config = dict(
    bias='qkv',
    dropout=0.1,
    layers=12,
    nesterov=True,
    adamw_lr_other_params=0.0014,
)
Rows from block 7, named by matrix and row number. Rows with one number belong to one neuron. Each number is 128 + 24 x the weight over its row's rms, rounded and kept within 0 to 255. All counts start at 0. After the name is the row's rms in percent of the matrix's.
# gate: MLP gate (model.blocks.7.mlp.gate.weight, 1024x256), inputs 0-63
# fc1: MLP up (model.blocks.7.mlp.fc1.weight, 1024x256), inputs 0-63
# fc2: MLP down (model.blocks.7.mlp.fc2.weight, 256x1024, transposed), outputs 0-63
gate.28 092 [117 153 101 106 118 143 135 139 168 143 114 127  87 161 109 103  96 144 142 138 111 137  92 144  93 154 152 119 144  93 153 128 184 140 141 109 121 133 162 127 117 126  83 138 129 139 120 106 136 130 115 140 163 129  60 116  96 126 188  48 159 129 133 159]
fc1.28 095 [102 166 129 139 126 122 130 107 115 114 137 130 140 128 155 138 140 180 150  98 146 108 176 131 100 115  98 139 140 114 170 152 116 115 172  80 121 146  95 120 148  89 162 130 126 171 106 117 111 103 123 133 121 157 127 160 109 126  81 131 140  81 117  87]
fc2.28 102 [116 164 178 134 166 120 121 138 145  94 158 142 153 129 102 108 152 131 119 130 107 134 120 153 131 107 149 116  94 125 119 146  85 166 115 106 151 135 141 150 144 104 129 138 112 136 127  83 133 129 152 160  79 135 125  83  98 146 134  88 108 123  95 153]
gate.29 100 [129 117 100 154 133 143  87  94 150  67 137 117 151 100 149 109 125  73 117 131 128 125  70 110 121 102 155 168 163 140 101 148 196 143 132 117 160 144 136 118  84 133 163 120 147 145 165 165 119 140 105 100 132 148 145 104 157 129 119 117 162 117 129 140]
fc1.29 103 [109 131 112 121 141 132 165 159 133 125 125 123 147 120 114  95 122 114  93 140 153  47 153 116 168 137 100 123  72 133 142 158 148 143 122 104  94 117 149 129 136 101 114  87 117 107 160 163 133 132 105  75 132 186 146 144 142 166 146 151 108 114 130 130]
fc2.29 111 [136 142 150 126 182 153 118 123 149 156 192 132 123 100 116 146 144 118 143 148  88 128 121 131 140 140 163 151  84 117 135 151 139 142 144 143 132 166 134 146 168 132 179 119 106 116 154 143  95 126 133 134  67 160  86  92 143  96 152 166 123 130 141 112]
gate.30 096 [147 137 126 126 113 119 122 117 120 142 116 125 128 139  95 121 140 113 151 130 148  85 125 153 107 124 118  98 142 119 144 109 121 146 132  97 121  89 109 108 127 159 162 112 133 115 149 168 133 128 106 144 118  95 133 159 153 112 155 175  94 160 116 110]
fc1.30 103 [144 149 111 142 102 128 111 166 154 109 106 106 117 100 100 132 107 175 103 118 136  91 124 112  97 123 131 103 152 124 112 112 134 123 126 171 125 127 138 139 137 130 107 153 159 134 110 145 147 156 103 129 124 133 160  98 165 131 124 173 152 139 113 149]
fc2.30 104 [105 105 150 167 109 172 100 149 150 137 139 151 104  95 124 149 142 104 136 110  92 131 150 149  98  97 139 131 132 121  69 134 105 155 119 127 116 120 149 103 161 142 154 101 130 178 112 158 131 150 127 141 156 100 148 122 102 187 118 133 114 138 111 106]
gate.31 100 [149  99 147  92 136 137 162  88 143 111 131 114 134 147 135 140 147 114 106 121 156  93 128 109  98 126 143 134 119 159 160 143 117 131 139 127 145 153  72 170 102 154 141 106 169 128 128 183 127 127 161 116  82 133 130 173 130 156 143 125 139 140 122 119]
fc1.31 099 [ 84 110 100 152 136 106 108 105 114 161 170 142 151 138 165 105 161 125 122 102 151 114 152  92 119 142 126 111 121 135 118 138 105 138 118 145 171 142 130 161 148 149  81  99 109 176 125 122 134 106 131 136 158 132 136 140 147 138  95 116 147  91 146 173]
fc2.31 102 [102 128 128 189 135 137 117 119 143 120 117 160 104 147 118 121 170 112 103 164 163 129 109 112 123 174 117 154 139 151  71 107 118 108 138 159 126 143 128  88 136 122  72  92 129 160 135 116 141 132 153 121 116  97 138 139 106 145 141 162 128 133 108 137]
gate.32 109 [169 128 163 121 124 125 129 101 153 130 163 151 141 146 133 158  74 133 139 104  89 161 131 131 118 145 113 119 152 157 133  95 128 109 118 120  90 115 135 118 153 122 130 138 142 168 133 157  95 146 133  87 105  90  84 131 157 155 123 131 113 160 117 120]
fc1.32 104 [146 123 129 100 164 102 121 131 155 115  98 133 139  79 171 127 177 163 126 113 162  67 103 134  90 140 150 144  88 109 148 177 122 154 149 106 119 146 124 174 142 137 134 127 100 101 135  83 164 138 118 103 168 132 100 153 123 161 164 116 148 159 122 121]
fc2.32 096 [165 121 107 123  79 142 106  95 158 156 137 131 154 115 108 173 143 156 139 178 144 113 126 150  99 136 135 122 100 143 159 143 139 126 130 116 125 142 150 137 101 104 110 106 156 134 142 115 136  97 153 156 121 157 103 123 141 139 145  83 143 139 135 125]
gate.33 100 [129 129 158 133 127 132 151 172 122 164 149 130 150 118 101 139 136  93 114 114 131 119 146 151  85 140 127 187  94 105  92 135 111 124 140 116 139 144 152 104  91 137 149 109 127 153 136 115 163 119 144 159 157 132 154 149 129  55  84 123 154  97  96 159]
fc1.33 102 [160 152 103 158 117 146  93 146  93 114 119 100 131 128  84 116 143 119  98 156  93 132  85 131 110 164 129 159  94 119 112 138  94  86  74  79 154 125  93 159 139 138 117 105 129 124 101 127 134 127 142 139 108  86 112 134 122 151  95 207 149 127 125 123]
fc2.33 115 [134 178 163 129 104 129 110  88 137 113 103 135 154 131 115  94 141 142 129 120 134 153 108 151 143 161 152 126 136 166 121 134 101 117 106 125 112 116 155 162 119 187  95 108 142 138 126 130  98 109 138 123 114 155  95 110 126 120 135  73 108 141 163 140]
gate.34 097 [ 82 107 108 110 118 163 114 132 125 145 125  97 120 127 155 167  66  98  97  75 152 139 108 136  90 179 117 176 133 108 128 136 112 114 120 118 166 130  93 155 111 159 107 149 157 127 147  80 158 101 142 156 120 134 116 127  60  92 135 155 177 118  75 150]
fc1.34 105 [172 175 111 142  90 169 119 149  82 141 124 162 123 140 143 143 139 133  90 147 127 137 111 141 168 155 138 124  99 131 124 141  84 146 125 166 101 145 106  96 147 127 168  96 126 119 148 162 131 120 114 129 178 111 132 156 131 127 137 171 105 159 118  96]
fc2.34 094 [171 127 129 152 113 127 152 128 116  96 161 131 139  95 111  91 126 143 150 121 160 167 134 142 126 106 134 135  88 104 145 176 114 171 190 140 118 153 132 124 124 139 164 122 137 145 143  93 109 161 157 156 176 167 155 139 103 121 119 138  94 146 124 165]
gate.35 103 [110 108 129  93 135 117 194 129 142 124 164 136 134 128 131 129 184 135 190 131 117 124 135 143 139  76 129 148  88  73 144 109 122 118 140 137 143 162 143 120 151 212 122 138 138 175 119 119 163 119 148 133 132 133 144 170 124 143 108 113 148 164 103 142]
fc1.35 102 [160 136 156 106 164 156 119 120 134 147 110  94 132 129 134 175 115 102 107 141 102 150 115 126 127 111 118 173 103 146 165 167 153  95  71  96  70 113 138 107 161 138 180 131 106 145 135 148 110 149 114 131 145 184 119 104 117 148 108  89 107 108 134 108]
fc2.35 101 [ 97 157 111 102 137 118 153 126 160 142 145 125 109  97 149 160 132 156 118 125 183 153  87 130 178 130 138  93  86 134 106 151 143 134 171 152 158 128 111 131  87 140 114 135 142 181 131 113 138 117 118 161 169  96 148 121 160 151 106 119 124 150 133 108]
gate.36 104 [157 128 127 153 128 142 102 177 154 108 157 187 136 125 137 100 136  92 138 114 153 148 157 113 118 127 123 140 105 135 165 114  90 109  83 116 111 158  71 141 121  99 135 115  90 113 138  96 149 112 160 123 136 103  87 136 123 114 111 111  90 155 155  93]
fc1.36 096 [110 170 119 146  54 110 113 108 142 111 150 146 132 108  99 126 133 130 111 109  75 140 124 141 160  90 112  96  95 130 108 109 152 127 121 156 156 146 122 112 108  75 137 105 140  98 158 154 158 157 110 135 145 130 164 147 149 161 110 110  81  78 121 119]
fc2.36 107 [173 157  76 105 142 154 110 168 142  80 125 131 137 124  99 150 133 108 109 152 141 116 160 164  87 126 163 124 144 125 114  97 110 114 140 102  86 121 119 122  98 163 156  98 101 115 106 171 121 119 165 157 120 120 104 123 129 137 156 156 153 111 154 159]
gate.37 104 [125 134 129 171 120 127 141 135 120 142 102 121 105 139  71 168 112 147 161 153 168 119 116 141 135 141 117 151 130 150  82 112 113 118 112 142 153 149 148 115 125 139  98 122 172 135 114 151 100 130 137  89 115 130 104  99  95 131 123 111 103 158 165 118]
fc1.37 098 [134 124 120 152 165 108 115 103  98  99 100 133 141 130 131 134  91  93 105 144 168 132 131  89 112 122 116 112 141 143 130 135 137 118 117 129 163 157 148 142 132 173 126 121 113 147 144 104 103 124 140 145 121 164 101 160 150 122 108 144  97 131 137 103]
fc2.37 093 [152 111 159 180 142 114 145 101 112 127 115 136 109 140  82 101 129 144 144 115 115  86 155  80 124 161 122  87 102 131  84 177  99 173  84 111 134  81  90 167 128 156 105 118 113 156 120 115 147 124 189 136  81 103 147 121 136 135 103 160 158 178 143 118]
gate.38 099 [148 110 133 159 186 162 107 119 162 129 144 100 133 136 107 102 121  71 123 132 149 155 116 137 105 129 132 153 155 122 151 151 108 119 155  78 160  85 143 136 105  89 131 147 106 117 164 136 103 172 132 150 103 148 145 146 132 140 125 135 118 105 126 135]
fc1.38 102 [ 96 129 157 147 152  95 100 128 115 109 141 126 163 131 111 100 129 167  91 120 125 149 152 116 112  91 111 141 150 143 121 122 179 139 109 128 121 115 130 118 131 134  95 108 146 119  85 136 139 157 140 142  97 132 140 124 121 112 130 146 103 159 127 144]
fc2.38 106 [163  99 108 119 134 124 143 112 143 128 121 110 118 131 104 134 164 120 115  79 136  96 101 110 143 104 171 148 123 133 136 126  92  73 144 131 136  73 123 114 104 122 173 113 134 148 101 119 139 119 111 132 127 126 162  82 125 106 131 100 121 117 163 121]
gate.39 094 [143  94 140 135 162 105  99 137 127 110  98 180 158 136 141 136 158 145 127 155 124 127 117 136 139 128 115 109 142 151 100 172 160 115 129 139 100 158 131 120 173 136 134 119 158 166 121 131 131 147 129 143 128 166 151 169 117 150 147 114 139 145 147  99]
fc1.39 095 [ 85 129 139  96 110 105 133 116  98 114 122 180 115 138 145 133 137 111 127 145 135 108 188 101 121 127 131 145 136 118 129 136 125 130 161 115 125 113 121 135  79 138 123 118 127 112 157  98 145 121 148 107 118  98 109 135  87 142 100 136  65 146  80  86]
fc2.39 103 [131 114 164 140 139 170 141 105 141 150 107 178 116 138 107 140 160 137  96 151 171 166 168  99 134 134 156 132 161  93 131 102 110 100 106 175 126 124 146 131 145 164  64 140 107 153 128 129 158 148  87 115  91 111 123 143 142 157 130  83 176 101 158 172]
gate.40 109 [129  93 117 161 109 175 143 123 159 130 126 139 129 146 148 127 109 127 122 120 131 120 111 125 124 109 144 157 124 103 117 134 148 144 142 133 140 138 147 129  95 131 111 141 162 123 153 153 124 108 155 131 101 115  94 124 145  90 176  88 152 132 132 120]
fc1.40 104 [137  89 123  96 145  74 161 171 168 122  99 145  89 139 104 120 111 116 152 122 136 136 145 108  97 158 127 133 124 142 147 157 129 114 115 112 108 168 155 155  68 167 104  93 153 113 156 132 124 109 162 135 127 136 107 142 162 161 142 120 132 141 125  95]
fc2.40 098 [126 129 116 132 161 151 118 197 100 152 102 110 117 134 124 150  87  91  98 158 132 143  85  88 133 122  99 120  75 105 130 119 114 200  95 152 144 131 138 173 117 142 111 116  90 145 140 121  98 142 115 120 100 132 146 133 133  81 135 114 135 153 144 134]
gate.41 095 [ 98 152 153 132 122 154 141 130 109 120 176 119 123 117  90 105 135 112 143 146  99 153 133  98  94 152 129 117 155 157 133 113 151 162 148 104  89 137 131 134 129 171 157 162 126 143 151 133 180 188 150 111 112 168 108 127 112 109 151 131 132 142  76 124]
fc1.41 096 [141 151  84 142 139 158 174 150  87 117  91  93 142 113  85 119 132  77 153 158 113  97 184 134 137 112 101 139  97 111 146 163 142 137  98 108 158 122 127  82 128  94 113 140 144 118 130 121 113 119 104 118  85 114 118 100 140 157 115 126 112 170 134 104]
fc2.41 091 [129 154 107 135 102 134  88 185 167 132 160 124 136 160 144 112 151 138 102 135 134 110 147 124 107 102 128 113 102 161 116 109 142 123  90 124 142 121  72 128 113 135 111 132 108 146 137 161 169 127 124 109 132 146 129 135 166 132 136 124 119 126 128 143]
gate.42 106 [100 153 143 121 149 114 164 118 109 118  91 129 136 148 121 125 137 160 112 127 114 147 151 156 133  89 153 149 126 114 129  97 134 127 119 147 151 126  94 110 100 114 175 108  92 121 138  95 144 105 151 122 117 131 121 147 157 113 127 140 118  94 108 123]
fc1.42 101 [117 122 143 115 136 117 129 150 136 116  80 117  95 146 126 140  96 126 171 121 122 150 133 104 157 145 135 122 136 165 123 159  92  39 154 152 188 183  95 133 122 131 116 110 125  84 108 112 116  97 159 112 142 128 131 145 146 128 158 138 122  92  99 120]
fc2.42 103 [130 146 151 140 120 137 114 117 173 132 172 119 119  73 156 143 136 142  60 114 164 139 117 105 102 127 132 128 118 129 115 106 130 120  90 131 129 152  85 114 125 133 148 174 128 138 164 131 157 169 152 133 136 117 111 149 142 111 139 142 127 128 136 153]
gate.43 100 [ 91 159 140 148 170 126 139 114  89 134 128 115 106 135  97 175 131 139 118 134 155 163  78  96 129 101 137 130 136 133 114 121 117 122  73  98 104  98 119 111 116 175 140 104 143 130 134  79 157 155 134 113 131 151 135 127 165 120 143 174 165 117 117 139]
fc1.43 100 [129  98 145 116 169 111 115 109 152 113  99 137 140 116 130 140 139 131 127 176 153 106 119 153 167 140 128 126 123 137 116 127 148 165 133 148 130 142 107 144 157 108 140 106 109 128 112  99 118 125 108 103 109 141 144  55 115 109 135 128 140 136 110 115]
fc2.43 094 [133 153 113  91 127 139 124 112 143 144  43 134 100 125 139 102 120 151 151 139 116 136 137 105 127 115  84 139 101  90 135 110 150 119 160 100  95 147 111 144 126  80  93  89 153 146 148 152 136 115 116 126 141 146 108 157 133 121 131 134 171 122 108 104]
gate.44 101 [122 111 158 135 116  95 130 153 136 161 149 147 104 117 124 131 185 138 134 159 126 136 118  82 104 130  55 159 117 135 138  97  97  87 119 149 145 147 130 119 101 118 122 135  84 152  81 102  97 120  97 105 126 109  73 138 109 109 175 122 159  85  90  82]
fc1.44 099 [162 130 137 121 149 104 141 131 102 175 104 156 133  88 115 174 117 127 180 150 144 124 122 143 152 148 133 141  77 120 161 122 117 174 163 132 153  96 117 100 120 147 104 156  97 137 181 123 128 164 167 133 152 152 100  97 129 124  97 135  94 125 121 111]
fc2.44 110 [108 127 103  94  79 161 116 149 156 108 106 138 165 143 135  96 150 167 165 120 152 152 128 143 134 142 132 165 130 160 169 102 166 112 165 155 126 146 118 134 103 162 117 122 160  41 104 142 118 119 120 154 159  97 142 108 132 121 148 112 130 135 116 104]
gate.45 099 [167 135 134 120 183 103 148 114 128 137 169 109 123 115 112  86 156 147 120 106 157 124 131 136 133 143 106 112 111  71 182 117 129 114 105 112 138 101 124 117  98 146 116 172 121 115 107 115 132  89  84 111 169 112 137 149 117 167 107 138  92 112 108 161]
fc1.45 106 [115 106 155 124 135 136 136 115 120 149  99  82 122 190 140 110 136 144 100 128 124 127 114 147 148 131 118  98 130 111 157 139 114 116 107 146 158  98 108 140 116  92 138 137 155 169 123  93 117  78 105 143 123 127 153 122 126 161 124 113  96 107 124 132]
fc2.45 100 [165 142 111 165 112 147  96  98 124 154 170 138 131 132 124 159 169 104 115 131  53 132 116 131 135 112 131 136 140  84 139 178 131 146 122 135 133 109 128 167 154 111 145  82 125 131 122 142 123 135 142 124 126 147 114 134 152 145 101 140 100 162 122 136]
gate.46 098 [181 117 142 131 133 101 139 141  76 114 155 130  67 113 169 115 149 109 156 146  91 110 143  98  95 156 132 171 118 167 141  94  70 131 140 116  80 134 171 149 153 134 106 158 116 161  97 129 127 144 115 109  48 107 163 129 116 146 121  93 126 116 115 144]
fc1.46 099 [117 122  89 152 102 133 117 129 100 173 131  97 115 116 127 133 125 126 123 108 117 150 140 149  70 127 153 136 160  97 104 120 144 104 161 102 129 157 131 155 175 137 119  97 130 145 137  95 105 133 139 106 158 134 147 124 134 142  99 106 145  85  86 138]
fc2.46 109 [139 115 122 157 147 107 119 170 154  82 150 156  84 133 167  91 100 139 107 111 125 126 109 133 176 113 141 142 131 135 143 150 125 151 160  88 158 108 124 179 147 121 131 106 128 135  61 157 169 135  87 103 129 139 107 119 107 129 125 140 162 171 143 127]
gate.47 095 [109 161 150 118 119 144 123 146  91 129 129 170 153 116  88 107 146 164 142 106 152 131 139 122 137 124 151 116 162 126 127  95 108 119 131 173 132 119 113 110 164 131 102 113 102 102 115 139  67 146 114 144 114 142 117 102 110 100 155 149 110 118 129 153]
fc1.47 093 [ 35 124 153 137 125 155  97 121 122 142 132 128 134  71 106 158 146 132 104 111 113 131  96 145 105  95 140 126 120  96 111 131 109 142 154 114 164  82 152 122 134 148 157 154  93 105 129 142 169 101 104 134 138 143 154 145 121 148 169  66 164 122  98 155]
fc2.47 102 [166 137 116 126 152 124 139 135 147 162 153 129 115 166 114 132 139 144 110 121 154 129 111 161  73 109 120 127 133 157 137  96 131 146 136 120 146 127 159 132  98 200 111 158 135 142 143 140 149 102 117  83 105 139 128 132 103 119 138 107 188 109  88 144]
gate.48 101 [122 124 142 162  84 116  81 130 166 114 118 163  72 118 158 116 140 132 122 144 149 111 170 168 123 128 146 146 111 102 148 103 131 121 151 112 115 127  59 128 155 109 125 142  97 129 135 165 102 109 147  75 166 118 127 119 130 114 160 112 137 128  87 128]
fc1.48 103 [150 142  89 106  96 172 105 107 110 115 114 114 123 173 116 103 131 165 131 137  92 117 107 102 112 133 155 114 147 152  98  96 112 110 117 141 110 156 112  97 127 149 117 128 144 165  95 119  94 143 140 133 118  96  91 113 105 123 115  99 138 151  98  86]
fc2.48 100 [ 95 167 133 135 151 171 132 133 151 126 158 122  93  89 119 130 153 117 102 128 136  89 170 127 122  93 119 137  96 141 141 153 106 114 146  87 115 111  89 137 136 134 143 126 119 151 100 126 153 152 100  98 158 118 117 137 147 126 135  62  98 121 115  69]
gate.49 097 [161 128  92 111 121 163 145 118 122 157 141 114 142 121  84 138 131  93 122 133 159 124 122 146 137 119  89 107 123  80 121 135 155 109 103 124 167 146 132 135 113 117 170 133 146 151 109 151 105 114 149 108  60  94 127 138 121  82 174 108 139 131 115 159]
fc1.49 100 [166 146 113 104 115 128 153 110 150 121  99 111 109 109 145 167 101 105 100 133 109 137  80 128 135 119 135 135 126 102 172 125 109 136 132 160  85 146 136 109 145 104 126 109 163 147 140 135 123 106 151  93 152 125 161 151  80 126  91 132 158  91 146 140]
fc2.49 101 [120 110 175 162 122 114  92  86 119 126  75 134 146 108 175 131 148 125 135  91 125 134 162 143 134 128 142 140 125 159 145 126 130  85 145 171 145 127  97 137 111 118  80 162  77  97 129 171  95 128 160 111 141 129 118 109 180 150 123 165 111  96 151 124]
gate.50 109 [138 113 141 147 128 148 137 111 106 124 145 109 134 128 112 160 100 170 148 176 157 140  95  78 102  88  95 146 125 115 148 158 110 120 156 148 135 128 116 107 106 126 109 143 123 123 122 157  94 154 124  85 113 122 112 182 128 119  91 134 134 124 136  69]
fc1.50 106 [145 126 109 170 164 130 155 103 127 150 154 123  82 120 113 129 109 154 144 150  98 169 122 151 166 149 178 157 122 124 114 146 132 183 113 140 129 157 132 155 144 133 106 144 175 136 138 127 140 109 166  75 127 129 143  97 133  94 126 145 133 147 141 178]
fc2.50 091 [131 114 148  81 135 120 150 119 163 147 125 117 144 107 142 129 103 187 135 125 111 126 103 120 134 141 105 140 114 112 122 171 154 153 147 142 122  89  76 166 148 117 130 145 105 115 152 100  75 140 120  90 109 122 109 101 155 124 113 156 136 140 138 143]
gate.51 095 [107 119 122 165 139 130 130 129 104 117 118 150 131 123 114 125  89  64 108  97 142 136 119 138 198 122  96 177 148 168 129 145 122 153  91 113 125 175  77 134 132 112 132 168 125  80 126 136 132 124 150 124 114 124 110 103  88 109 147 109 104 118 143 159]
fc1.51 095 [112 138 131 138 199 119 150 119 161 133 128 185 145  98 127 129  84 112 154 107 115  87 155 128  64 144 138 137 148 166 139 146 116  95 109 105 145 155 145 161 143  96 118 194 103 132 139  87 100 129 138 109 113 129 104 111 166 143 141 203 178 146 129 117]
fc2.51 098 [116 173 168 141 144 122 157 150 115 133 119 167 153 134  62 139 121  89 102 108 106 150 110 126 125 110 135 137 131 131 127 138 113 141 138 151 126 168 134 110 176 117 127 125 101 171 130 125 100 135 121 142 162 160  69 106 110 132  92 119 114 159 115 139]
gate.52 101 [123 124 147 115  78 109 163 157 136  88 127  95 122 128 166 105 113 117 119 114 144 125 137 155 162 115 141 135  97 145 177 132 144 122 115 107 124 133 138 121 111 108 148 147 150 122 140 151 152 123 131 138  94 137  85 160 143 115  97 170 121 112 140 127]
fc1.52 104 [140 130 126 121 170 118 121 142 137 107 145 151 157 148 188 123 101 113 158  86 166 165 115 122 117 102 148 130  88 140  83 144 103 143  81 117 141 131 105 120  58 130 155  93 155 132 126 138 120 174 136 139 127 167 143 114 144 121 116 171 139 165  89 104]
fc2.52 098 [110 127 125 129 110 145 142 145 107  95 147 133 110 136 106 151 146 147 138 126 156 163 122 156 124 139 155  89 119 171 154 146 172 114 139 107 136 159  92 111 114 121 153  98 137 149  87  97 154 115 178 140 100 154 117 120 102 144 154 106 156 146  95 116]
gate.53 101 [124 150 116 191 160 171 123  86 141  83 120 159 113 107 128 114 143 121 103 150 173 126  97 137 111 129 116  98 126 125 134 201  96 166 110  92 101 132 115 103 141  94 151 153 150 134 138 155 169 159 166 118 105 120 123 141 143 124 118 136 136 122 160 141]
fc1.53 104 [152 147  80 131 115 105 164 159 172 149 145 159 127 148 115 150 163 113 133 132 113  97 107 133 123 119 160  95 117  93 109 102 129  91 111  89 128 108 126 125 133 136 125 136 103 106 127  87 122 168  95 118 121 126 115 126 146 127 120  86 135 104 138 129]
fc2.53 089 [121 144  87 123  97  92 149 138 134 104 165 146 185 173 129 167 121 161  89 131 122  87 156 134 145 162 128 122 120 122  97 113 139 176  88 134 172 135 133 135 131 105 159 145 122 177 148 117 155 111 140 134 111 123 155  95 171  88  89 146 113 128 145 132]
gate.54 094 [117 107 139 132  86 128 126 144 127 104 170 128 165 118 133 104 140 119 112 114 119 145 175 126 133 133 110 147  91 165 113 149 165 153  95 123 126  95  75 123 110 130 108 123  89 141 100 118 171 107 103  97  94  68 135 111 122 134 167 130 109 146 162 124]
fc1.54 106 [157  89 117 110 120 122 147 123 110  94  99 125 119 162 144 163 129 134  96 115 132 167 151 171 127 100 134 133 147 129 148 166 150 145  77 157 117 122 141 159 144 134 113  98 125 141 120 152 123 110  89 104 130 126 116 104 176 132 134 140  88  80 114 138]
fc2.54 106 [162 128 161 104 106 163 145 105 114 124 162 146  80 145 152 130 130 117 158 141  92 132 131 109 125 152 145 169 140  97 129 130 142 136 117  93 125 145  88 125 179  88 111 131 138 158 106 115 118 110 136 126 153  94 119 136 112 102 149  95 146 139 116 123]
gate.55 096 [127 141 173 105 150 109 146 168 163 125  96 118 112  76 115 149 126 135 154 133 125 115 130 127 173 157 173 182 129 161 155  84  95 145 138 146  75 120 153 154 106 116 106 119 146 129 132 128 140 100 135 135 116 122 171 121 118  99 154 124 159 120 115 139]
fc1.55 107 [ 87 141 105 128 135 158  94 106 148 140 134 109 165  93 143 125 165 126 141 138 143 161 124 120 110 115 129 140 111 153 148 155  96  82 117 151 145 160 106 110 159 124 153 124 155 149 169 156 127 119 115 132 127 122 152 113 128 138 106 106 127 118 156 125]
fc2.55 098 [140 119 134 154 103 117 145 152 145 166 102 142  97 137 132 155 105 164 172 123 125 124 117  97 104 116 134  93 122 142 112 155  91 130 127  81 123 136 114 119 113 103 149 122 172 135 142 143 129 171 125 165 105 172  92 170 173 131  90 166 124 163 158 122]
gate.56 106 [152 114 117  78 171 148 142  94 164 137 157 140 126 185 104 200 106 106 115 117 181 123 121 141 101 111 136 180 122 138 120 142 110 142 121 123 138 145 171 111 100 112 160 119 106 158 148 117 109 104 132 167 145 155 128 131 194 144 105 152 117  90 132 155]
fc1.56 101 [136 131 109 145 108 128 111 127 153 134 121 115 141 180 153 118 117 125 100  97 143 150 126  51 146 186 151 140 123 136 161 100  98  72 112 104 141 108 106 159  98 138 188 165 146 187 115 121 118 138 143 149 128 151 135 137 120 174 120 132 119 131 141 122]
fc2.56 091 [111 136 117  95 160 125 140 121 113 108 156 151 148 121 138 136 126  86 136 169 112  98  71 137 174 128  99 122  73 103 116 161  85 118 145 140 104 109 104 132 104 150 125 148 188 139 124 105 141 119  90 115 112  96 169 142 116  82 111 119  88 136  98 103]
gate.57 101 [118 157 142  81 152 134 107 152 134 134 128 139 153 160 169 111 184  75 118 116 124 128 105  92 110 109 188 156 100 122 132  94 142 125 101 146  91 138 126  90 135 151 146 132  76 117 122 126 134 139 107 102 173 136 143 115 132 133 152 147 110 115 137 125]
fc1.57 102 [122 101 157 136  95 129 177 137 121 125 106 101 158 144 104 120  93 112 134 132 147 125 103  98 114 110 124 121 133  90 114 131 131 147  97 102 141 126 119 186  94 190  91 105  64  98 112 156 119 115 123 141 109 122 131 119 116 101 136 125 135  96 108 152]
fc2.57 103 [154 139 131 154 120 104 150 141 132 134  88 131 137 133 146 112 116 121 130 154 122 112 146 130 124 131 165 154 109 163 121  88 146  96 127 121 155 106 141 150  92 122 110 142 129  87 124 135 113 155 157 171 142 134 150 121 147 178 127 100 135  93  93  69]
gate.58 097 [144 159 114  96 146 153 110 134 132  96 157 147 142 118 141 104 167 114 144 115 100 178  86 141 134 101 142  89 139 167 107 147 176 120  68 151 104 145 136 122 148 122 103 117  97 149 106 191 115 132 134 110 129 138 118 140 127 120 121 133 145 156 152 109]
fc1.58 096 [126  97 132 140 159 145 117 151 112 117 153 134 120 128 121 153 136 135 100 134 180 114  87 140 107 111 100 124 144  80  89  84 129 135 102 158 145 147  94 104 122 126 126 143  63 113  95 118  86 119 102 134 100 148 116 156 153 101 117 115 139 103 131 160]
fc2.58 103 [151 135 112  97 125 120 146  94  85 144 157  95 145 134 129 106  98 140 103 144 108 145  94 193 125 170  74 134 130 109 114 104 129 175 113 161 124 140 113 162 120 144 170 160 114  88 141 115 110 152 128 137 127 123 145 107  88  94 142 133 132 156 127 115]
gate.59 102 [130 121 128 111 110 128 116 105 148 109 136 185 115  78 134 141 118 133 128 169 140 134 128 135 107 176 105 146 146 149 129  75 125 142 158 156 114 143 123 139 102 120 194  85 148 127 118 147 130 115 164 146  88 150 144 107 155  84 140  96 106 110 128 139]
fc1.59 098 [104 139 172 135 116 131 119 157 140  54 123 138 131 134 150 148 133 152 127 105 140 111 143  89 102 157 143  91 160 145 166 131 103  75 107 124  90 123 163  88 119 139 128 134 178 134 104 118 110 119 122 120 106 148 132 189 143 120 114 156 170 110 154 137]
fc2.59 095 [141 124 106 138 122 149 109 126 141 120 106 134 141 100 110 116 141 121 132 154 117 113 119  90  83 142 115 121 131 146 144  74 123 146 111 111 124 110  99  91 109 124 145 138 112 147 100 124 110 135  77 103 151 151  93  93 110 129 156 119 155 111 129 109]
gate.60 096 [112 106 146 198 132 101 135  95 125 106 110 146 147  87 178 154 102 145 131 126  94 126 136 100 101 189 142 123  96 128 126 116 120 186 115 122 156  89 101 146 142 112 117 141 132 140  91 157  86 123 119 144 121 118  99 123  98 141  98 133 103 145 114 121]
fc1.60 098 [143  94 134 147 142 131 148 132 115 154 131 155 140 148 136 140 122 153 108 114  91 115 135 122 179 106  96 134 112 118 115 150 109 110 140 140 146 108 158 110 143 131 130 117 127 107 109 114 147 129 127 133 124 115 101 145 110 170 162 159 117 112 116 151]
fc2.60 096 [109 143 118 137 115  93 112 100 109 140 127 112 137 130  97 151 125 156  62 118 135  93 145  95 141 107 141 151 109 126 139 141 137  92  95  99 110 140 122 102  88 128 139 119 111 133 159 117 130 134 108 116 146  81 124 155 173 134 130 114  96 134 131 148]
gate.61 102 [144 116 115 148 121 113 163 157 127 144 146 163 128 144 152 131 135 130 124 108 148 132 125 160 119  96 123 120 181 118 121  48 116 133  99 143 157 143 125 121  95 109 142 116 149 151  87 118 124 135 137 100 120 147  95  89 125 137 123  85  82 142 102 139]
fc1.61 100 [ 96 169 113  93 122 104 130 150  90 130 108 107 157  96 135 141 118 134 139 129 124 151 149 128 149 131 113 125 126 102 111 120 129 105 131 133 136 123 139 163 170 112 184 161 107 126 138 145  91 151 148 127 132 147 171 122 171 144 151 167 151 103 153 115]
fc2.61 100 [107 173 109 148 179 116 137  90 159 136 128 149 121 137 130  93 123 147 110 116 126 107  89  91 123 118 128  93 152 104 149 100 116 130 122 144 115 138 156 117  72 105 114 167  90 126 134 118 117 128 136 131 130 166 139 131 159  90 161 143 165  96 116 105]
gate.62 095 [138 120 105 124 131 112 137 103 127 133 136 110 111 163 119 102 129 124 150 100 152 104 128 116  76 115 136 125 133  66  93 139  83  93 112  60 119 108 116 156  83 163 113 114 150 146  94 111 136 106 118 109 145 110 142 124 145  91 130 129 117 142 126 103]
fc1.62 105 [108 169 103 170 141 111 109 124 157 202 145 120  99 152 103 100 133 145 118 115 115 140 107 160 147 105 137 127 130 122  70 143 163 167 136 144 139 139 103 156 128 128 142 151 124 123 153 133 120 170 147 119 151 151 132 110 122 134  89 132  91 149 120 108]
fc2.62 095 [ 82 141 155 120 163 114 119 111 118  79 104 136 119 131 127 128 119 109 134 134 125 185  92 135 138 116 126 128  94 121 164 137 153  94  92 149 146 115 103 120 108 143 182 114  96 119 179 160 102 120 125 117 104 145 129 127 102 152 130 117 169 117 144 126]